config.yaml
norm: "rmsnorm"
norm_position: "pre"
width: 256
loss: "cross_entropy"
optimizer: "soap"
one_sided: true
Rows from block 4, named by matrix and row number. Rows with one number belong to one neuron. Each number is 200 + 30 x the weight over its row's rms, rounded and kept within 0 to 999. All counts start at 0. After the name is the row's rms in percent of the matrix's.
# fc1: MLP up (model.blocks.4.mlp.fc1.weight, 1024x256), inputs 104-155
# fc2: MLP down (model.blocks.4.mlp.fc2.weight, 256x1024, transposed), outputs 104-155
fc1.120,088,182,223,232,190,155,257,242,119,161,219,183,199,200,243,252,231,200,224,261,196,264,226,184,232,172,228,253,172,200,165,185,224,137,193,237,211,247,153,198,219,189,218,154,182,137,172,209,241,211,196,222,160
fc2.120,066,175,183,164,168,261,185,166,218,210,221,219,192,171,221,194,210,231,183,202,226,142,205,188,209,234,150,168,211,188,224,222,216,217,158,233,257,250,202,200,199,194,266,241,179,223,217,245,163,162,253,163,224
fc1.121,108,198,195,196,194,210,247,264,220,213,204,128,162,251,203,194,167,168,197,211,277,229,202,172,230,225,245,225,239,235,170,199,242,225,238,247,172,160,218,168,228,209,182,119,223,155,202,162,270,185,164,179,277
fc2.121,092,195,214,242,211,226,208,184,195,211,192,215,247,186,230,183,223,209,219,192,154,191,221,182,183,220,184,184,199,182,188,175,229,223,162,267,259,239,188,204,200,124,211,222,229,195,164,197,217,218,226,225,201
fc1.122,104,193,198,228,215,214,181,224,223,169,239,223,216,180,175,206,205,191,223,228,245,208,243,187,215,206,165,215,230,227,157,147,166,166,200,200,196,161,194,200,169,213,186,190,275,215,228,199,175,166,192,227,225
fc2.122,092,230,218,145,179,179,222,241,183,189,201,201,210,182,220,171,176,195,194,165,170,218,164,225,252,210,212,233,166,150,203,184,190,227,163,205,193,215,172,161,263,148,211,212,187,230,168,156,189,211,216,216,147
fc1.123,085,175,151,241,183,171,185,188,176,208,219,216,169,198,193,215,140,247,218,237,179,128,173,158,220,188,217,226,159,160,235,170,257,179,195,191,230,177,193,167,225,211,240,251,237,179,231,197,208,199,202,175,180
fc2.123,084,260,202,165,251,211,194,239,230,228,236,150,140,219,233,193,176,152,148,207,202,217,226,229,162,213,191,223,178,263,238,214,209,230,165,199,167,231,163,209,187,182,156,195,215,249,147,207,211,239,165,271,184
fc1.124,095,180,225,218,211,237,200,227,182,201,199,189,210,222,223,165,186,166,281,157,204,236,207,217,198,130,239,194,176,195,232,200,146,225,226,187,248,159,232,207,235,192,214,211,152,217,253,227,155,203,198,210,199
fc2.124,112,243,207,122,196,166,216,245,205,230,246,219,131,181,182,215,229,197,189,198,217,190,214,202,247,194,223,211,231,172,208,179,254,203,193,255,226,162,199,165,174,182,115,159,184,206,152,170,223,193,208,227,198
fc1.125,090,187,218,227,187,217,212,111,173,222,265,172,186,188,218,184,169,216,128,198,194,187,171,201,229,271,254,240,160,209,183,222,173,207,224,191,192,214,206,236,149,212,143,215,206,205,213,154,168,144,197,214,203
fc2.125,103,144,187,163,237,218,218,227,232,167,158,196,201,243,180,199,201,195,209,225,223,237,162,178,153,173,183,195,212,226,221,196,168,150,189,203,264,191,166,135,226,218,211,194,218,201,195,277,224,259,235,166,213
fc1.126,075,209,168,221,145,167,199,173,184,211,208,162,201,192,154,227,226,235,267,194,194,193,216,174,250,225,166,234,194,218,217,193,120,179,193,203,226,142,269,205,224,180,226,175,173,223,223,226,201,199,189,157,197
fc2.126,084,164,205,150,235,184,223,222,190,221,237,231,192,211,183,202,197,124,174,182,202,188,171,170,161,219,180,204,210,176,199,236,282,202,189,232,242,254,204,163,213,217,204,211,217,212,121,225,196,165,236,201,185
fc1.127,110,181,158,209,206,160,207,216,170,191,240,232,154,195,195,258,233,176,196,153,213,206,192,196,190,254,198,212,204,235,207,163,218,220,190,170,195,166,198,214,206,188,235,185,210,157,203,203,202,203,175,182,201
fc2.127,107,276,223,206,230,208,211,268,191,238,207,221,182,220,202,154,175,203,240,183,222,207,171,177,177,191,187,173,219,147,238,249,192,201,223,194,220,195,159,146,289,190,185,182,173,234,140,222,192,205,227,127,224
fc1.128,091,208,177,213,227,191,206,250,158,139,252,195,255,258,246,108,198,212,210,165,186,208,197,233,213,170,226,164,177,198,133,228,173,218,223,174,235,209,200,214,203,197,172,199,204,216,169,162,219,196,231,161,195
fc2.128,107,251,147,173,213,196,176,215,277,241,155,205,175,233,203,231,199,205,200,166,188,232,250,165,247,272,185,200,177,159,210,168,181,207,197,295,167,193,181,202,163,209,205,209,219,118,239,201,220,173,196,255,173
fc1.129,118,191,235,180,131,242,297,223,244,229,238,215,176,197,131,217,209,210,238,218,194,163,145,187,185,203,183,219,222,194,230,179,266,183,222,200,191,220,179,155,165,203,212,194,221,241,157,143,216,168,181,242,168
fc2.129,108,195,161,225,260,236,253,187,173,184,244,179,187,142,171,222,179,169,239,186,203,202,179,186,204,226,207,176,196,172,185,198,175,199,188,156,150,197,237,193,213,272,191,191,231,255,224,259,213,227,194,239,257
fc1.130,114,173,206,175,254,166,268,194,258,225,242,191,219,153,200,198,149,131,221,211,156,152,205,161,172,204,235,201,192,173,228,180,189,213,189,194,184,157,200,250,188,230,218,139,200,228,200,174,163,143,211,198,169
fc2.130,115,216,229,218,230,237,234,198,194,177,142,142,179,247,203,231,208,211,190,246,174,199,189,225,212,215,158,161,139,238,198,183,179,183,149,201,157,209,223,224,222,223,162,233,242,226,150,220,197,218,209,190,230
fc1.131,097,179,177,221,204,162,162,196,200,152,178,201,206,239,230,148,208,205,237,177,172,213,240,219,172,228,272,198,155,181,197,181,169,214,166,156,220,222,196,177,150,224,182,172,191,149,149,187,258,219,190,226,201
fc2.131,102,180,213,191,254,245,194,144,145,260,207,198,187,224,230,242,174,229,155,238,183,185,183,229,198,192,166,153,189,177,243,219,207,175,209,210,188,228,214,219,244,205,202,220,155,242,252,214,175,184,240,164,245
fc1.132,080,200,205,214,158,174,145,108,199,238,226,228,231,202,209,215,182,163,208,164,222,201,217,170,210,185,253,189,187,226,141,219,164,198,216,178,174,239,187,224,171,228,239,217,197,188,191,196,170,197,195,288,226
fc2.132,074,131,187,212,235,209,201,203,169,148,191,151,170,177,201,241,205,205,166,212,167,166,182,220,133,196,176,155,197,188,192,148,228,179,186,199,254,216,187,169,260,175,200,170,218,195,199,213,217,236,221,166,261
fc1.133,104,149,232,218,282,185,232,234,210,185,209,153,222,222,204,212,192,195,176,218,180,210,195,196,138,217,289,203,219,198,229,171,228,166,179,211,178,183,208,219,242,188,178,187,188,183,207,194,219,167,182,218,176
fc2.133,111,253,165,240,246,221,245,183,241,183,239,209,146,226,229,222,127,220,199,211,212,203,227,196,258,166,173,144,136,256,236,259,152,225,151,218,157,200,208,204,208,235,177,214,220,202,208,221,211,167,199,202,203
fc1.134,080,218,129,179,201,167,179,213,212,252,169,190,146,172,168,225,172,238,234,223,208,230,227,144,200,146,195,180,223,196,210,209,238,206,238,187,214,178,163,192,196,248,216,246,225,237,192,226,187,196,186,186,241
fc2.134,091,224,200,167,239,226,209,151,224,195,225,193,152,256,211,205,194,187,143,189,160,238,224,234,190,247,130,219,214,209,218,190,159,197,152,201,182,234,229,244,165,190,128,206,221,210,157,229,195,225,199,217,210
fc1.135,101,239,207,196,208,217,200,199,169,188,265,194,186,146,230,201,255,169,219,232,235,163,243,229,200,173,177,268,138,191,234,201,209,202,189,228,187,234,223,199,207,194,198,243,183,184,215,204,149,183,206,213,146
fc2.135,112,161,181,174,235,209,197,150,191,183,136,179,205,228,188,182,202,221,154,239,249,135,236,221,213,221,171,178,172,221,192,233,218,241,241,164,163,194,243,212,167,228,159,202,212,247,174,194,197,201,191,204,202
fc1.136,087,202,214,211,228,214,207,184,248,180,249,232,234,196,204,196,173,222,216,196,188,169,193,242,215,201,217,235,253,213,215,206,197,199,187,174,228,194,212,195,163,268,161,213,208,172,183,260,174,197,195,280,221
fc2.136,107,167,176,213,174,259,216,221,163,224,170,193,191,179,214,175,216,182,198,198,214,219,187,187,159,182,224,212,185,157,180,175,211,163,122,174,217,207,203,211,186,145,260,220,195,232,176,225,205,199,220,123,239
fc1.137,077,196,184,208,175,199,203,158,231,170,261,248,220,201,224,202,175,125,243,210,195,202,258,199,184,193,206,228,192,153,201,196,244,214,254,226,217,186,175,191,210,229,234,219,218,224,194,186,221,236,235,193,192
fc2.137,082,188,167,194,186,166,182,186,187,207,141,204,175,126,178,250,154,236,157,158,177,233,184,221,175,239,174,168,167,228,204,189,169,245,124,229,158,227,231,165,186,236,225,153,181,186,231,181,144,190,241,229,244
fc1.138,088,179,234,249,215,216,214,200,223,145,176,170,239,206,210,192,247,225,187,159,170,215,220,199,190,226,281,245,183,171,218,180,176,230,199,210,241,226,147,210,161,248,168,186,190,127,236,236,198,167,219,235,195
fc2.138,080,189,192,218,231,218,215,172,177,245,182,205,160,187,266,179,191,244,180,239,234,275,181,199,218,233,207,188,204,161,196,188,178,164,141,204,192,207,217,208,174,230,198,232,191,245,150,210,203,192,217,204,206
fc1.139,091,232,188,228,229,198,194,192,203,233,184,221,215,206,189,207,163,201,247,143,206,214,227,223,210,181,223,194,206,195,232,161,153,276,205,198,194,126,255,164,249,174,207,114,199,181,190,219,199,184,157,202,203
fc2.139,110,237,196,122,201,161,196,177,208,270,241,254,205,185,230,258,227,180,183,220,165,170,207,162,216,234,151,176,204,223,196,221,251,184,228,234,264,203,204,152,181,213,212,231,211,167,198,156,211,168,186,234,156
fc1.140,100,191,161,225,135,166,165,283,201,154,226,215,188,182,171,197,186,185,178,222,197,176,242,226,156,261,236,236,208,209,188,184,237,239,213,203,180,168,219,168,131,264,183,162,201,135,217,255,221,172,174,268,211
fc2.140,102,152,261,186,216,175,206,220,190,241,142,215,174,182,200,195,165,213,222,183,210,264,137,149,180,159,189,188,225,196,178,178,254,182,140,160,209,225,187,182,204,181,157,172,198,238,163,189,257,192,234,144,137
fc1.141,076,261,204,204,205,186,198,201,172,221,204,188,180,158,218,223,155,131,250,166,202,148,187,213,209,145,196,169,191,185,253,211,133,240,195,208,204,128,215,195,221,201,189,162,223,203,190,192,213,159,148,232,247
fc2.141,095,225,220,129,235,183,195,160,258,212,224,196,176,207,214,208,221,221,198,203,165,200,229,160,215,240,159,237,209,193,163,188,214,161,180,221,238,246,207,122,147,182,158,203,196,191,197,206,183,227,183,210,177
fc1.142,089,190,188,191,222,185,217,153,216,185,209,228,160,212,216,220,184,177,226,222,202,212,213,184,186,162,204,258,115,224,211,171,179,200,123,200,218,242,255,191,187,255,158,183,192,219,172,162,201,173,157,188,198
fc2.142,106,163,163,212,200,201,231,187,226,129,199,167,214,207,226,191,217,210,173,247,228,172,226,164,225,217,159,203,200,209,227,238,178,229,185,237,177,195,232,234,200,228,150,209,210,263,182,243,184,188,203,212,144
fc1.143,068,266,193,231,190,188,168,196,141,211,204,210,250,201,191,222,223,194,214,161,218,225,214,195,193,201,208,199,202,182,199,187,176,177,175,197,181,182,164,177,171,229,217,173,177,177,267,165,141,177,156,228,235
fc2.143,069,213,162,148,201,234,101,206,204,190,211,209,209,246,155,226,239,251,145,230,228,176,212,164,161,214,175,194,181,158,186,184,189,190,199,206,235,251,176,212,219,245,246,220,198,243,247,153,145,203,171,203,191
fc1.144,102,177,175,194,199,137,262,204,204,178,218,219,176,196,181,232,194,175,211,242,254,157,228,194,164,138,165,252,236,237,213,213,240,187,203,217,226,219,179,272,175,175,166,219,215,192,223,238,190,193,178,203,211
fc2.144,085,185,202,176,254,190,169,195,241,206,214,172,205,193,201,208,216,230,151,183,211,186,202,207,275,238,179,244,214,216,143,206,181,211,186,231,163,261,177,222,197,198,247,189,200,170,190,184,151,226,199,206,240
fc1.145,085,132,177,214,153,208,187,180,181,176,256,219,225,218,186,196,221,162,250,214,192,168,169,234,189,255,183,165,199,194,184,187,203,210,224,167,179,173,161,221,199,224,224,203,152,185,228,168,214,133,218,235,223
fc2.145,092,185,173,168,206,139,239,214,201,210,171,166,164,242,219,223,193,202,186,176,220,241,200,175,196,227,179,158,210,232,227,192,185,210,160,227,260,207,199,193,190,218,196,166,261,186,157,201,201,199,198,176,206
fc1.146,109,166,256,157,137,149,198,255,203,171,189,195,207,196,201,150,118,219,199,255,211,151,183,185,164,203,190,194,246,249,243,246,234,220,207,189,225,158,253,188,180,192,214,159,201,173,265,206,190,180,182,251,221
fc2.146,102,187,194,258,158,179,195,180,202,242,185,265,208,196,196,207,221,182,191,165,209,207,194,198,206,155,241,197,183,194,170,201,211,174,194,199,216,229,167,186,157,186,214,230,187,186,199,184,181,208,217,219,190
fc1.147,106,229,209,228,212,234,168,219,226,205,211,166,194,243,200,163,185,193,256,218,213,184,199,165,226,195,200,163,188,207,239,203,192,230,187,156,180,210,198,233,203,166,203,194,174,208,242,201,201,259,188,156,216
fc2.147,076,191,189,234,219,195,169,211,180,219,211,206,249,236,206,241,150,219,191,158,247,141,213,234,205,191,232,215,182,238,182,248,203,174,228,252,254,233,225,146,212,226,223,179,192,223,191,268,195,200,180,228,222
fc1.148,090,213,188,206,170,242,223,197,226,180,180,174,221,189,210,205,161,234,253,186,171,210,164,241,232,223,169,219,260,181,208,242,177,207,192,218,189,185,236,215,177,226,187,220,203,156,213,268,128,203,197,211,237
fc2.148,089,165,149,164,204,200,206,186,231,197,200,178,190,162,170,205,266,253,106,201,251,188,231,204,148,177,198,226,181,155,190,165,226,194,153,161,277,172,154,198,208,219,233,194,161,229,251,161,216,173,153,199,241
fc1.149,111,203,196,186,204,117,226,217,223,212,171,191,188,202,219,226,131,185,210,220,247,162,241,187,262,209,186,178,216,194,181,144,167,156,198,224,267,182,203,256,211,194,248,198,214,192,264,217,106,210,169,145,253
fc2.149,089,201,219,214,187,203,224,158,187,235,238,232,168,248,265,193,256,223,231,132,227,172,260,115,184,195,185,203,188,254,193,170,197,205,169,208,193,244,190,187,194,180,203,196,228,191,200,201,220,211,208,198,173