From a checkpoint of a small sound classifier: soap at rate 0.0015, batches of 128.
Rows from block 5 of a small sound classifier, named by matrix and row number. Rows with one number belong to one neuron. Each number is 500 + 25 x the weight over its row's rms, rounded and kept within 0 to 999. All counts start at 0. Numbers have three digits each.
After each neuron's rows are labels from the 100 clips, of 14976, where the neuron reaches its highest value: "strongest on" is what is common among them; "loudest band" is the band of the loudest frequency at the time of the peak. Only what is clearly more common there than usual is listed. The data: read English sentences (LibriTTS-R). In brackets: how many of the 100, against the usual share in percent.
# fc1: MLP up (model.blocks.5.mlp.fc1.weight, 1024x256), inputs 0-85
# fc2: MLP down (model.blocks.5.mlp.fc2.weight, 256x1024, transposed), outputs 0-85

fc1.106:466490463468491480525515499508509512487470526506517527490527501478484506473490466481483503476506501505494506511574468489517476487468513529505531494509492491504486498477481499482451505516494491543483531539528498513528540543451504523527528522499463549504499493
fc2.106:501496503478461555525483508513517437492506506478474526467500508513523464506488475501487564551530525493507502505545490558516542495489503516478487502553574509524512499519518472520497483502501546493493516440509535501513474494484522465489505483487550477523547477
strongest on: voice: female (100 vs 52.4)
loudest band: 500 to 1000 Hz (35 vs 6.8)

fc1.653:518492556582516487498498543522482518482524510478508465489572531468489527506513504472457542542501504504512497495542529458476469470521497500477513450511477485475508522507505452515448487460524549462480473479551502501508460502523504474522496472495477516483494472
fc2.653:465524466468511525483455515501568474478501502497495503520472497524499460462499482506490516475484505537528452484487491486470454539482520472527486502519509534477513480521470498494530498491539497516441501506476473477492530520500487548513497461511516469506511517
strongest on: voice: male (99 vs 47.6)
loudest band: 250 to 500 Hz (40 vs 14.3)

fc1.408:506494519459503507471505464487442492509507507472474504499504528533501492480504451514487490516534518543476536527621533514502521534511503510484480480504498467506497476474476502481521481500540493527487533517489519516490515486457502536529500504519485497531500471
fc2.408:469502478497542481473502483481505514548488481485463490467493490481525489514475501475514534484423472493513460504539488448496508501518524502480488447500468523514494499502483504497557506498503514484492478512460501484490506530553440507536521525446489509480496543
strongest on: voice: female (85 vs 52.4)
loudest band: 500 to 1000 Hz (33 vs 6.8)

fc1.564:496481452470462549508503512504520512491491511471479483503450503543504523469518525525480502474520479519512477526506504513497512512507505591516518467476473511579496519482513485541516517427516533535529499522521485456537500470491478510512468508487468496484514482
fc2.564:503481516503526497530514484476505501502504479448514515499506493479495522480506500457526511503457476500499543475496482454502477493519507495538463486520503465488514487480527473519465434562434496512497500517487512528500533490513508490486551527513517526476489512
strongest on: voice: male (100 vs 47.6)
loudest band: 500 to 1000 Hz (34 vs 6.8); 250 to 500 Hz (32 vs 14.3)

fc1.749:481542462510540460537459515450527466463467517513500493488512497528495521492484464488520495496507487485492496465508508572563492505531528502419533533527523485488495449529510509538500524533486498466524525516503510514490507563470523515493523475557550515517468497
fc2.749:509490518486440556523504533402462499492515491483506499465520508497496496512502456528466510550537502514516508516455498506522522499492495485537502523540543531517462483534511469499452483465609503526476472455507504501499506491488536526504491493482500533485514489
strongest on: voice: female (100 vs 52.4)
loudest band: 250 to 500 Hz (35 vs 14.3)

fc1.303:484485465484481544474480480563540518493476484481509496524551514478512512490498508512462486461541505522492467533580525540440574516501517535538484471493489519523469472540487470491493486480532507504484528500470491495502491491489486517543488513541527548501511464
fc2.303:492495493550536503514520509481530504555518501474485490487487471520524525537514476493516529475496502524538488494494447448520481510482512502522507461539477483508494540483464496529482437505437499478487535498510501536409520485504461529455530511537524458517472489
strongest on: voice: male (92 vs 47.6)
loudest band: 500 to 1000 Hz (43 vs 6.8); 250 to 500 Hz (35 vs 14.3)

fc1.513:511465478471495572468480524525461460470481530451482495511498484547496516475515506525441492473518480526510523555588509494474523505560483528484496478480500526526503485544513528521496522490528495551518501487490498476480447496497457497476502524492537544470527469
fc2.513:474533497535513485478510472433496496520509499530472515509494469481507481539532491507514524487467511503533471459509500488510501547487493514504496463472468461473519537487489510489515503522459472506499545527538508530457499491509511507483520499521493506521479544
strongest on: voice: male (95 vs 47.6)
loudest band: 500 to 1000 Hz (42 vs 6.8)

fc1.403:509478486535516530480499486496496531516487511506511498517514487504494486506521480539451517483479563521550512565546520502471515488529494484569470480482478525523510476459488512481506506454535491503486467495499521467508489466512461481456521516505492445470476517
fc2.403:523498521510511500503519517394477496496488503527531508546493493505503498503526457500495462470472482528482493481499507511496492525494506531511511484473454464497532533464524514532515518470544474483488521455492487488526503493533493546503498479488490524526500499
strongest on: voice: male (91 vs 47.6)
loudest band: 250 to 500 Hz (41 vs 14.3); 500 to 1000 Hz (28 vs 6.8)

fc1.228:529490469488536518484485538507504518463471499480498470431482479530492491473456502527516475498521499543515493514556519547539497514483491501491458480557555535529500496506485519543534533530530445494486502469501483501492479495477507494459501516502510468564474477
fc2.228:476482494476462491508502508357441520519480498503492504519485518511486479484546466521459478543503484512521503463420513500491508485498492457553522544499461513514503511478504509502467538458552479504469492478505516538494514493497478523490484499493475548486500486
strongest on: voice: female (100 vs 52.4)
loudest band: 500 to 1000 Hz (34 vs 6.8)

fc1.496:519404527514480509514489503517499509454534491492541493512493496502493445560543452474504524490524511513491526537531537520530519479527529494473490519473445485511512519464506513522461486469554495494467505525487518471495502546487478486499499527497499472495486440
fc2.496:498524505485498479484522481499499514518476488529519548492498494490492535435505511495498479451479539492500522486509520449500445524519523504517509496473539473454488508512499462519560505512530495542493468531479519519539504515539520508507507507508497508531482540
strongest on: voice: female (91 vs 52.4)
loudest band: 250 to 500 Hz (40 vs 14.3)

fc1.658:488517491503530587494461487508511526451533501491471518501558501450488512487512505534441490487504526517509522514595507551482500537502466533517475512494500513501545501539503506517477504517544522487504525457481492505517509481495477508472517515481521470500498463
fc2.658:469486499533494504477496518430478481506515487490505474520515493505495486510522476486512482511518481511503492511456492455511476510477525476520542462496477511495519529483495515485460492511609503453493487503513480494529537448520500449481519502493476488494518505
strongest on: voice: male (99 vs 47.6)
loudest band: 250 to 500 Hz (33 vs 14.3)

fc1.471:496496529510495483505518476538521467459490481482517497535504546550503498438492488547477517514522512487459511472577517508498484529518504503475512522475447497468504513499520544516515488523516480472499479484481488486507445471528474483511439493570525498511489494
fc2.471:533496515526505483505487489504503521548515499520475499521509509468532507498483508452509453478501513485494491504509464531475473463516468500475486480488507523496545479496494495496509508493509530479515513503480463516503533475429480507507532469512498508501551520
strongest on: voice: male (96 vs 47.6)
loudest band: 250 to 500 Hz (33 vs 14.3); 500 to 1000 Hz (29 vs 6.8)

fc1.145:528499465512529524512444509448517477494487530498485477458501475519470504493440523532521460543545487507509473482520511573565474503502521511500527508546537494500498491525477525565504520508513469466500511511486515516510480513450514487471492495509541478512464494
fc2.145:487486506475444538511509509348465497510502503485498512487499516499489491512541459525459493539512479539536517490418503499510530521486506456539516504501506532506476499488507474500462477436579502531467483462520530499485504493503521535516477486485471532473483501
strongest on: voice: female (86 vs 52.4)
loudest band: 500 to 1000 Hz (25 vs 6.8)

fc1.278:527466528497466525484473494494462489526503492493468471525519521492518510519539515521509468488496544524501552518543538546525476544482474499500523508451532534551528460493473509522466500510554511498523486474455486494463502501460508483464504519448482455487506469
fc2.278:505503457535553531466533507454478536486499495492508535524478509521484525479541515525499495507471515516550516484506533474514503465460478447521498459480447495512487543479514473477498505528563513513469537487460462469517489529526465482503516529471477507495488524
strongest on: voice: male (99 vs 47.6)
loudest band: 500 to 1000 Hz (43 vs 6.8)

fc1.351:531472503514482520536528462572514528504507494504524501528511531502470513456473522477468488477510528471527521501554481492453523502526466494538501489499504488497480488532514518507515449485538512496516481511492497526483461448523464495491496515540519536546489447
fc2.351:480504494551486470512524524522530552547540501483491490499519480498564539523480497478507485507484494547468499499543500496528468503448530505487469468498496501479468509490503499537468485495451505459483524526473510468447533514515518527463537454535515475504473466
strongest on: voice: male (88 vs 47.6)
loudest band: 500 to 1000 Hz (53 vs 6.8)

fc1.17:490449473504503545468462459537503499495487521469479533552471498488496485460492505485473485489512490515521531531527508503484544477525458508526489496507472518519483492486485507517487470500530498526493477502499510455486521501525479524490488525483497536460540441
fc2.17:520498447561492489492535503483489502510514508505538504510517461505519521509525491482498515482453531522514500492536477492555492546488502524524485480486525490476490520517525530538482499497463484456461519509513515478476517492509506467462544461535514436503486500
strongest on: voice: male (97 vs 47.6)
loudest band: 500 to 1000 Hz (41 vs 6.8); 250 to 500 Hz (32 vs 14.3)

fc1.456:524543497514539558478503539486488499488525499490516499471552512486482564510513507499478472494487489480515513509567503496519513479535516497498451470490520584466529458526516536528450505488540522497483516441519488494525524497504477544516507488510486462476496487
fc2.456:454495463522516552480537494445520480534520506496484525521482490495508489473497465502490491477483501529501468497455494486492487541452494504499497442494455503462520540460497488460511491509616490506477526534512481501522515521526466513503483508519473517471506506
strongest on: voice: male (99 vs 47.6)
loudest band: 250 to 500 Hz (32 vs 14.3)

fc1.754:524470556524529478522529517500489526479529495521501478467516489472516501509509531476556496518509519485491465486553518522497492455507519522497473520461462519432486519558524494509440490492497510452498508455501486504508489531489488486491510492564510519506486497
fc2.754:463540437523510540505498526516526508482471482469515542502493517487500502429490517523446497441461498527500491501465482475496500544477518456497507501502488503507513495514485494509491492534527492492458507480482471504503476526527482525509477484493513502501482504
strongest on: voice: male (100 vs 47.6)
loudest band: 250 to 500 Hz (39 vs 14.3)

fc1.699:520495545549522527452475501513491542461507524461500485465515478488502525495515513518488506512524519492519494518511519525530511493500465509511499481456475492444477491544494526512449486495584523487521531444504514538498497490450504519526546487495522512487514479
fc2.699:471508454538517557478492501437510480516491504479500521481501499481492533470509519496486447473500460520497495490408499480485471538448520478526518495515495532494484518496524484499481481522618528491463501506531495496510479507535498532514477492477512531490449496
strongest on: voice: male (100 vs 47.6)
loudest band: 250 to 500 Hz (46 vs 14.3)

fc1.314:491496516488462548497478476565540504503484496488470472495509519545520546485443503507448511492497540517504519507575523488482559506539503521539473479519501529505501468548491489522485463478533497510527483516523494473498480506496464473541489481546539517490507444
fc2.314:503514471565531475493524515460507518520522507473483525529485468485533480528522489464506523503459504538532501476520481466537469534500520492508506471522454461497499557493469477555478494546433493453471541512503522518437525510505512509444533472555525475502509516
strongest on: voice: male (100 vs 47.6)
loudest band: 250 to 500 Hz (35 vs 14.3); 500 to 1000 Hz (25 vs 6.8)

fc1.554:510480519548498505541450454531499497461493511471503561499510484510526484448468530506526507486479517509495500499538497476491512552507452555523465538521518464524522526499469539508516526500519543504491471563495519486445501485501487522475501519502466493490497472
fc2.554:498488490556506476475496513490537550514500506560485462520514520492482506529479503481479508509501508536500504478500519528539489466515531472493477501481507508446516485506533500520550544549485479491496531528446511490507452483511519482535482505518526454524487530
strongest on: voice: female (88 vs 52.4)
loudest band: 500 to 1000 Hz (27 vs 6.8)

fc1.163:483474492484516558525467504518487502481467515456486497470464499530472512471520498561478481485503478524502532568527524507458504494513504531506506473478499519559469491492540504562513532488527512548518484494508516498530491493499481524493494523476504508514499495
fc2.163:507508495552490481486513513456494511492505466466507525516501490475518499478521515466516535518465511510521535464516500444536482469521483551530501493506462472491494534471495480492489486515416497505498516526475521533503541502500492509484540498541500511480498507
strongest on: voice: male (100 vs 47.6)
loudest band: 500 to 1000 Hz (38 vs 6.8)

fc1.271:535528482509500542493471493520529508540475522478468477482547561576522512457464457479467525462510570520494508515560529520486517486511498549487471472471546473499509452504477524498479527517525559497512482520519520490482526488518524505539508524482499507527548521
fc2.271:496508452484495499490510512493535495529535496534492491529508486510505458515555537517510475549518498547512454495545515509507477545486513486552522429522493508507542529473480506493538496529532471504540498488419538480492488536570468547519520482487483513489515527
strongest on: voice: male (96 vs 47.6)
loudest band: 500 to 1000 Hz (26 vs 6.8)

fc1.170:528501519509510540501506488542474541466481488499508512549491465483463519459519465492474487497505484489524484489544464479511517563511488529492498511517538515535516457506476488528505526468530512537505541502511454501489458496501473537464526520505511525451497492
fc2.170:488502458565528470536527519502523497539512505506531475493556531491561492536474489446503524520502521513466485485500522478482457470451483473516505483482484520474501539498551493443481503492509498478452493503487479495493490471535503533509507515510497485555478494
strongest on: voice: male (88 vs 47.6)
loudest band: 250 to 500 Hz (41 vs 14.3); 500 to 1000 Hz (25 vs 6.8)

fc1.282:481482507492523524514489539494491512486487478495497505472513510513481460507446466531492525546522498528479539508567516481482504503486518529508438567522491492464496456517515530540515483499495515504526502497510508497482493500521467504520475539491465521480466514
fc2.282:483495496514503470471528494477536511519501499491501509526482498542507523540488542477506480519480494486489449490510499483537551504532498533516506463497508482555518481505513492478517451445506485485494515499486535512533480550515477562503501516524504519523501469
strongest on: voice: female (97 vs 52.4)
loudest band: 500 to 1000 Hz (30 vs 6.8)

fc1.464:518505505517476543510498460542514532485502487485484502508507508484500485498479486505466471485480503522553487518546505488461525466472459524550541531478510498505441463529523543524489481454535507481524541523489519519480467473470474502484506488494520501505515464
fc2.464:451473496579527416529547528510518539508527482520522507512504514502519505483479510477501518512461524536496498513548505518537467529468495444496495504490480512537483511476484492500494501540469527458442519518497463494475550510503457508470533514562511481508482502
strongest on: voice: male (78 vs 47.6)
loudest band: 250 to 500 Hz (42 vs 14.3); 500 to 1000 Hz (31 vs 6.8)

fc1.150:538552532534492488509483463539477489477476492513542513466489558503460462492489489504505502444475514498498533477576493473476497502470484516472528498477494487453492489518520470501470502468522480507514480456515507485522475516452525522520499482467521530488506484
fc2.150:482477471475516508544526516539515481521499500483506512498520520521520458494560498513501507518514516522513499477561471510504523478523518479523535451520528507525525505524493520494538497501528500514479507516465479501478511486549491503512480492480506534523509490
strongest on: voice: female (79 vs 52.4)
loudest band: 500 to 1000 Hz (33 vs 6.8)

fc1.61:492505496483533526507456487511492492502521507519478474533506494474520519481498509511472494465509490508497532495554495546498509535497467505470492538484466520571519495494455522515444534505576521499538474503487515508485553475487533537484507489486499454468529460
fc2.61:474487508515513504476511491496457520492498481507528517511532465515487545512541496506512493517499527522517466567543480491529479511454480488540473469466550542508520526504519495484495501474574484500442485499502441473510520539538509482486523515484504502536510504
strongest on: voice: male (98 vs 47.6)
loudest band: 500 to 1000 Hz (35 vs 6.8)

fc1.547:485447510469482505519520481491491470472549469504519483479534521494507478503528498506516498539491490534557514539536528508553468499509538485478539542511498513506450472500505468533510472437532516469446481474496506482502501520505495507543483518473484482490466509
fc2.547:503521495526506500473524538503467533446488490528467552516529485520492499500500495507470488478449520499516512480504515456488474520505545489508493495478537557501434494513522527508503508538502518486464516500455477492536552524525507496518492531524481509530504505
strongest on: voice: male (90 vs 47.6)
loudest band: 250 to 500 Hz (33 vs 14.3)

fc1.647:493444505463485536483524454518502494505470523492489496509473492497484491466496510517492461476512485530487529501525506511479516522516509519528479474500464503499503489502488502528470505481529490509520470493496490471474517520521455515506512496512491515451525478
fc2.647:543511450565521489505521513508510503496520510497501529541505480503505537507524502480490515479440514512502488490523458465543510498489497513512475475476514466470499512451518503551465505556422490461457532492510536495469518496528520471469504476531517424498480503
strongest on: voice: male (98 vs 47.6)
loudest band: 500 to 1000 Hz (46 vs 6.8)

fc1.429:495490500484467535479524449483500501494464507514475474490469491516508531466483505501503458472519519499482514475547523506469531518532510529524465481471492522522500478529497465510494539491508512493529485478506469482469503496516477486504517494493491483478534492
fc2.429:516518461560544504496492517514524496515538508485479525516512481499497521501526524488525518510470506515495470488503452482526513481489520522490505472500493463506500515464477480528436500552436503487491528513512550513453491499519493507471518492527522406470491488
strongest on: voice: male (98 vs 47.6)
loudest band: 500 to 1000 Hz (49 vs 6.8)

fc1.558:501468477451468523485499513485490514512501500492505493531435472535507501486492466519502493507515484507502499478521513509526476519492508527520524472513462531529507471481545485510487478461524544538522522506522512479490465493475478485517468496515419488515479468
fc2.558:501470502499474496504568477511485525473492500504538501509480510488532537487517508491527499493498470518512515484498471427460505476493515505510476497500497503519508519445485497530474471531501480497534491518472509464551569523513480481505550502495511512468490503
strongest on: voice: female (94 vs 52.4)
loudest band: 500 to 1000 Hz (26 vs 6.8)

fc1.510:504508525510496504534501490579508498468467460515488505498509526495498520471465502556495498469509528540474501536579501493448525507464510525545498493512492534508461465539490481512503485467562521530520498518495528536519443477499496531472504509502519557540497461
fc2.510:474485472569515468527515515505541511573530506505491510521529486517540460524531507470513512481450511527526491477528506475502482515502530495509494460483470495523514542472468498464499522494430505485503541512481489498469499532495464496506532485538538477503489483
strongest on: voice: male (76 vs 47.6)
loudest band: 500 to 1000 Hz (40 vs 6.8)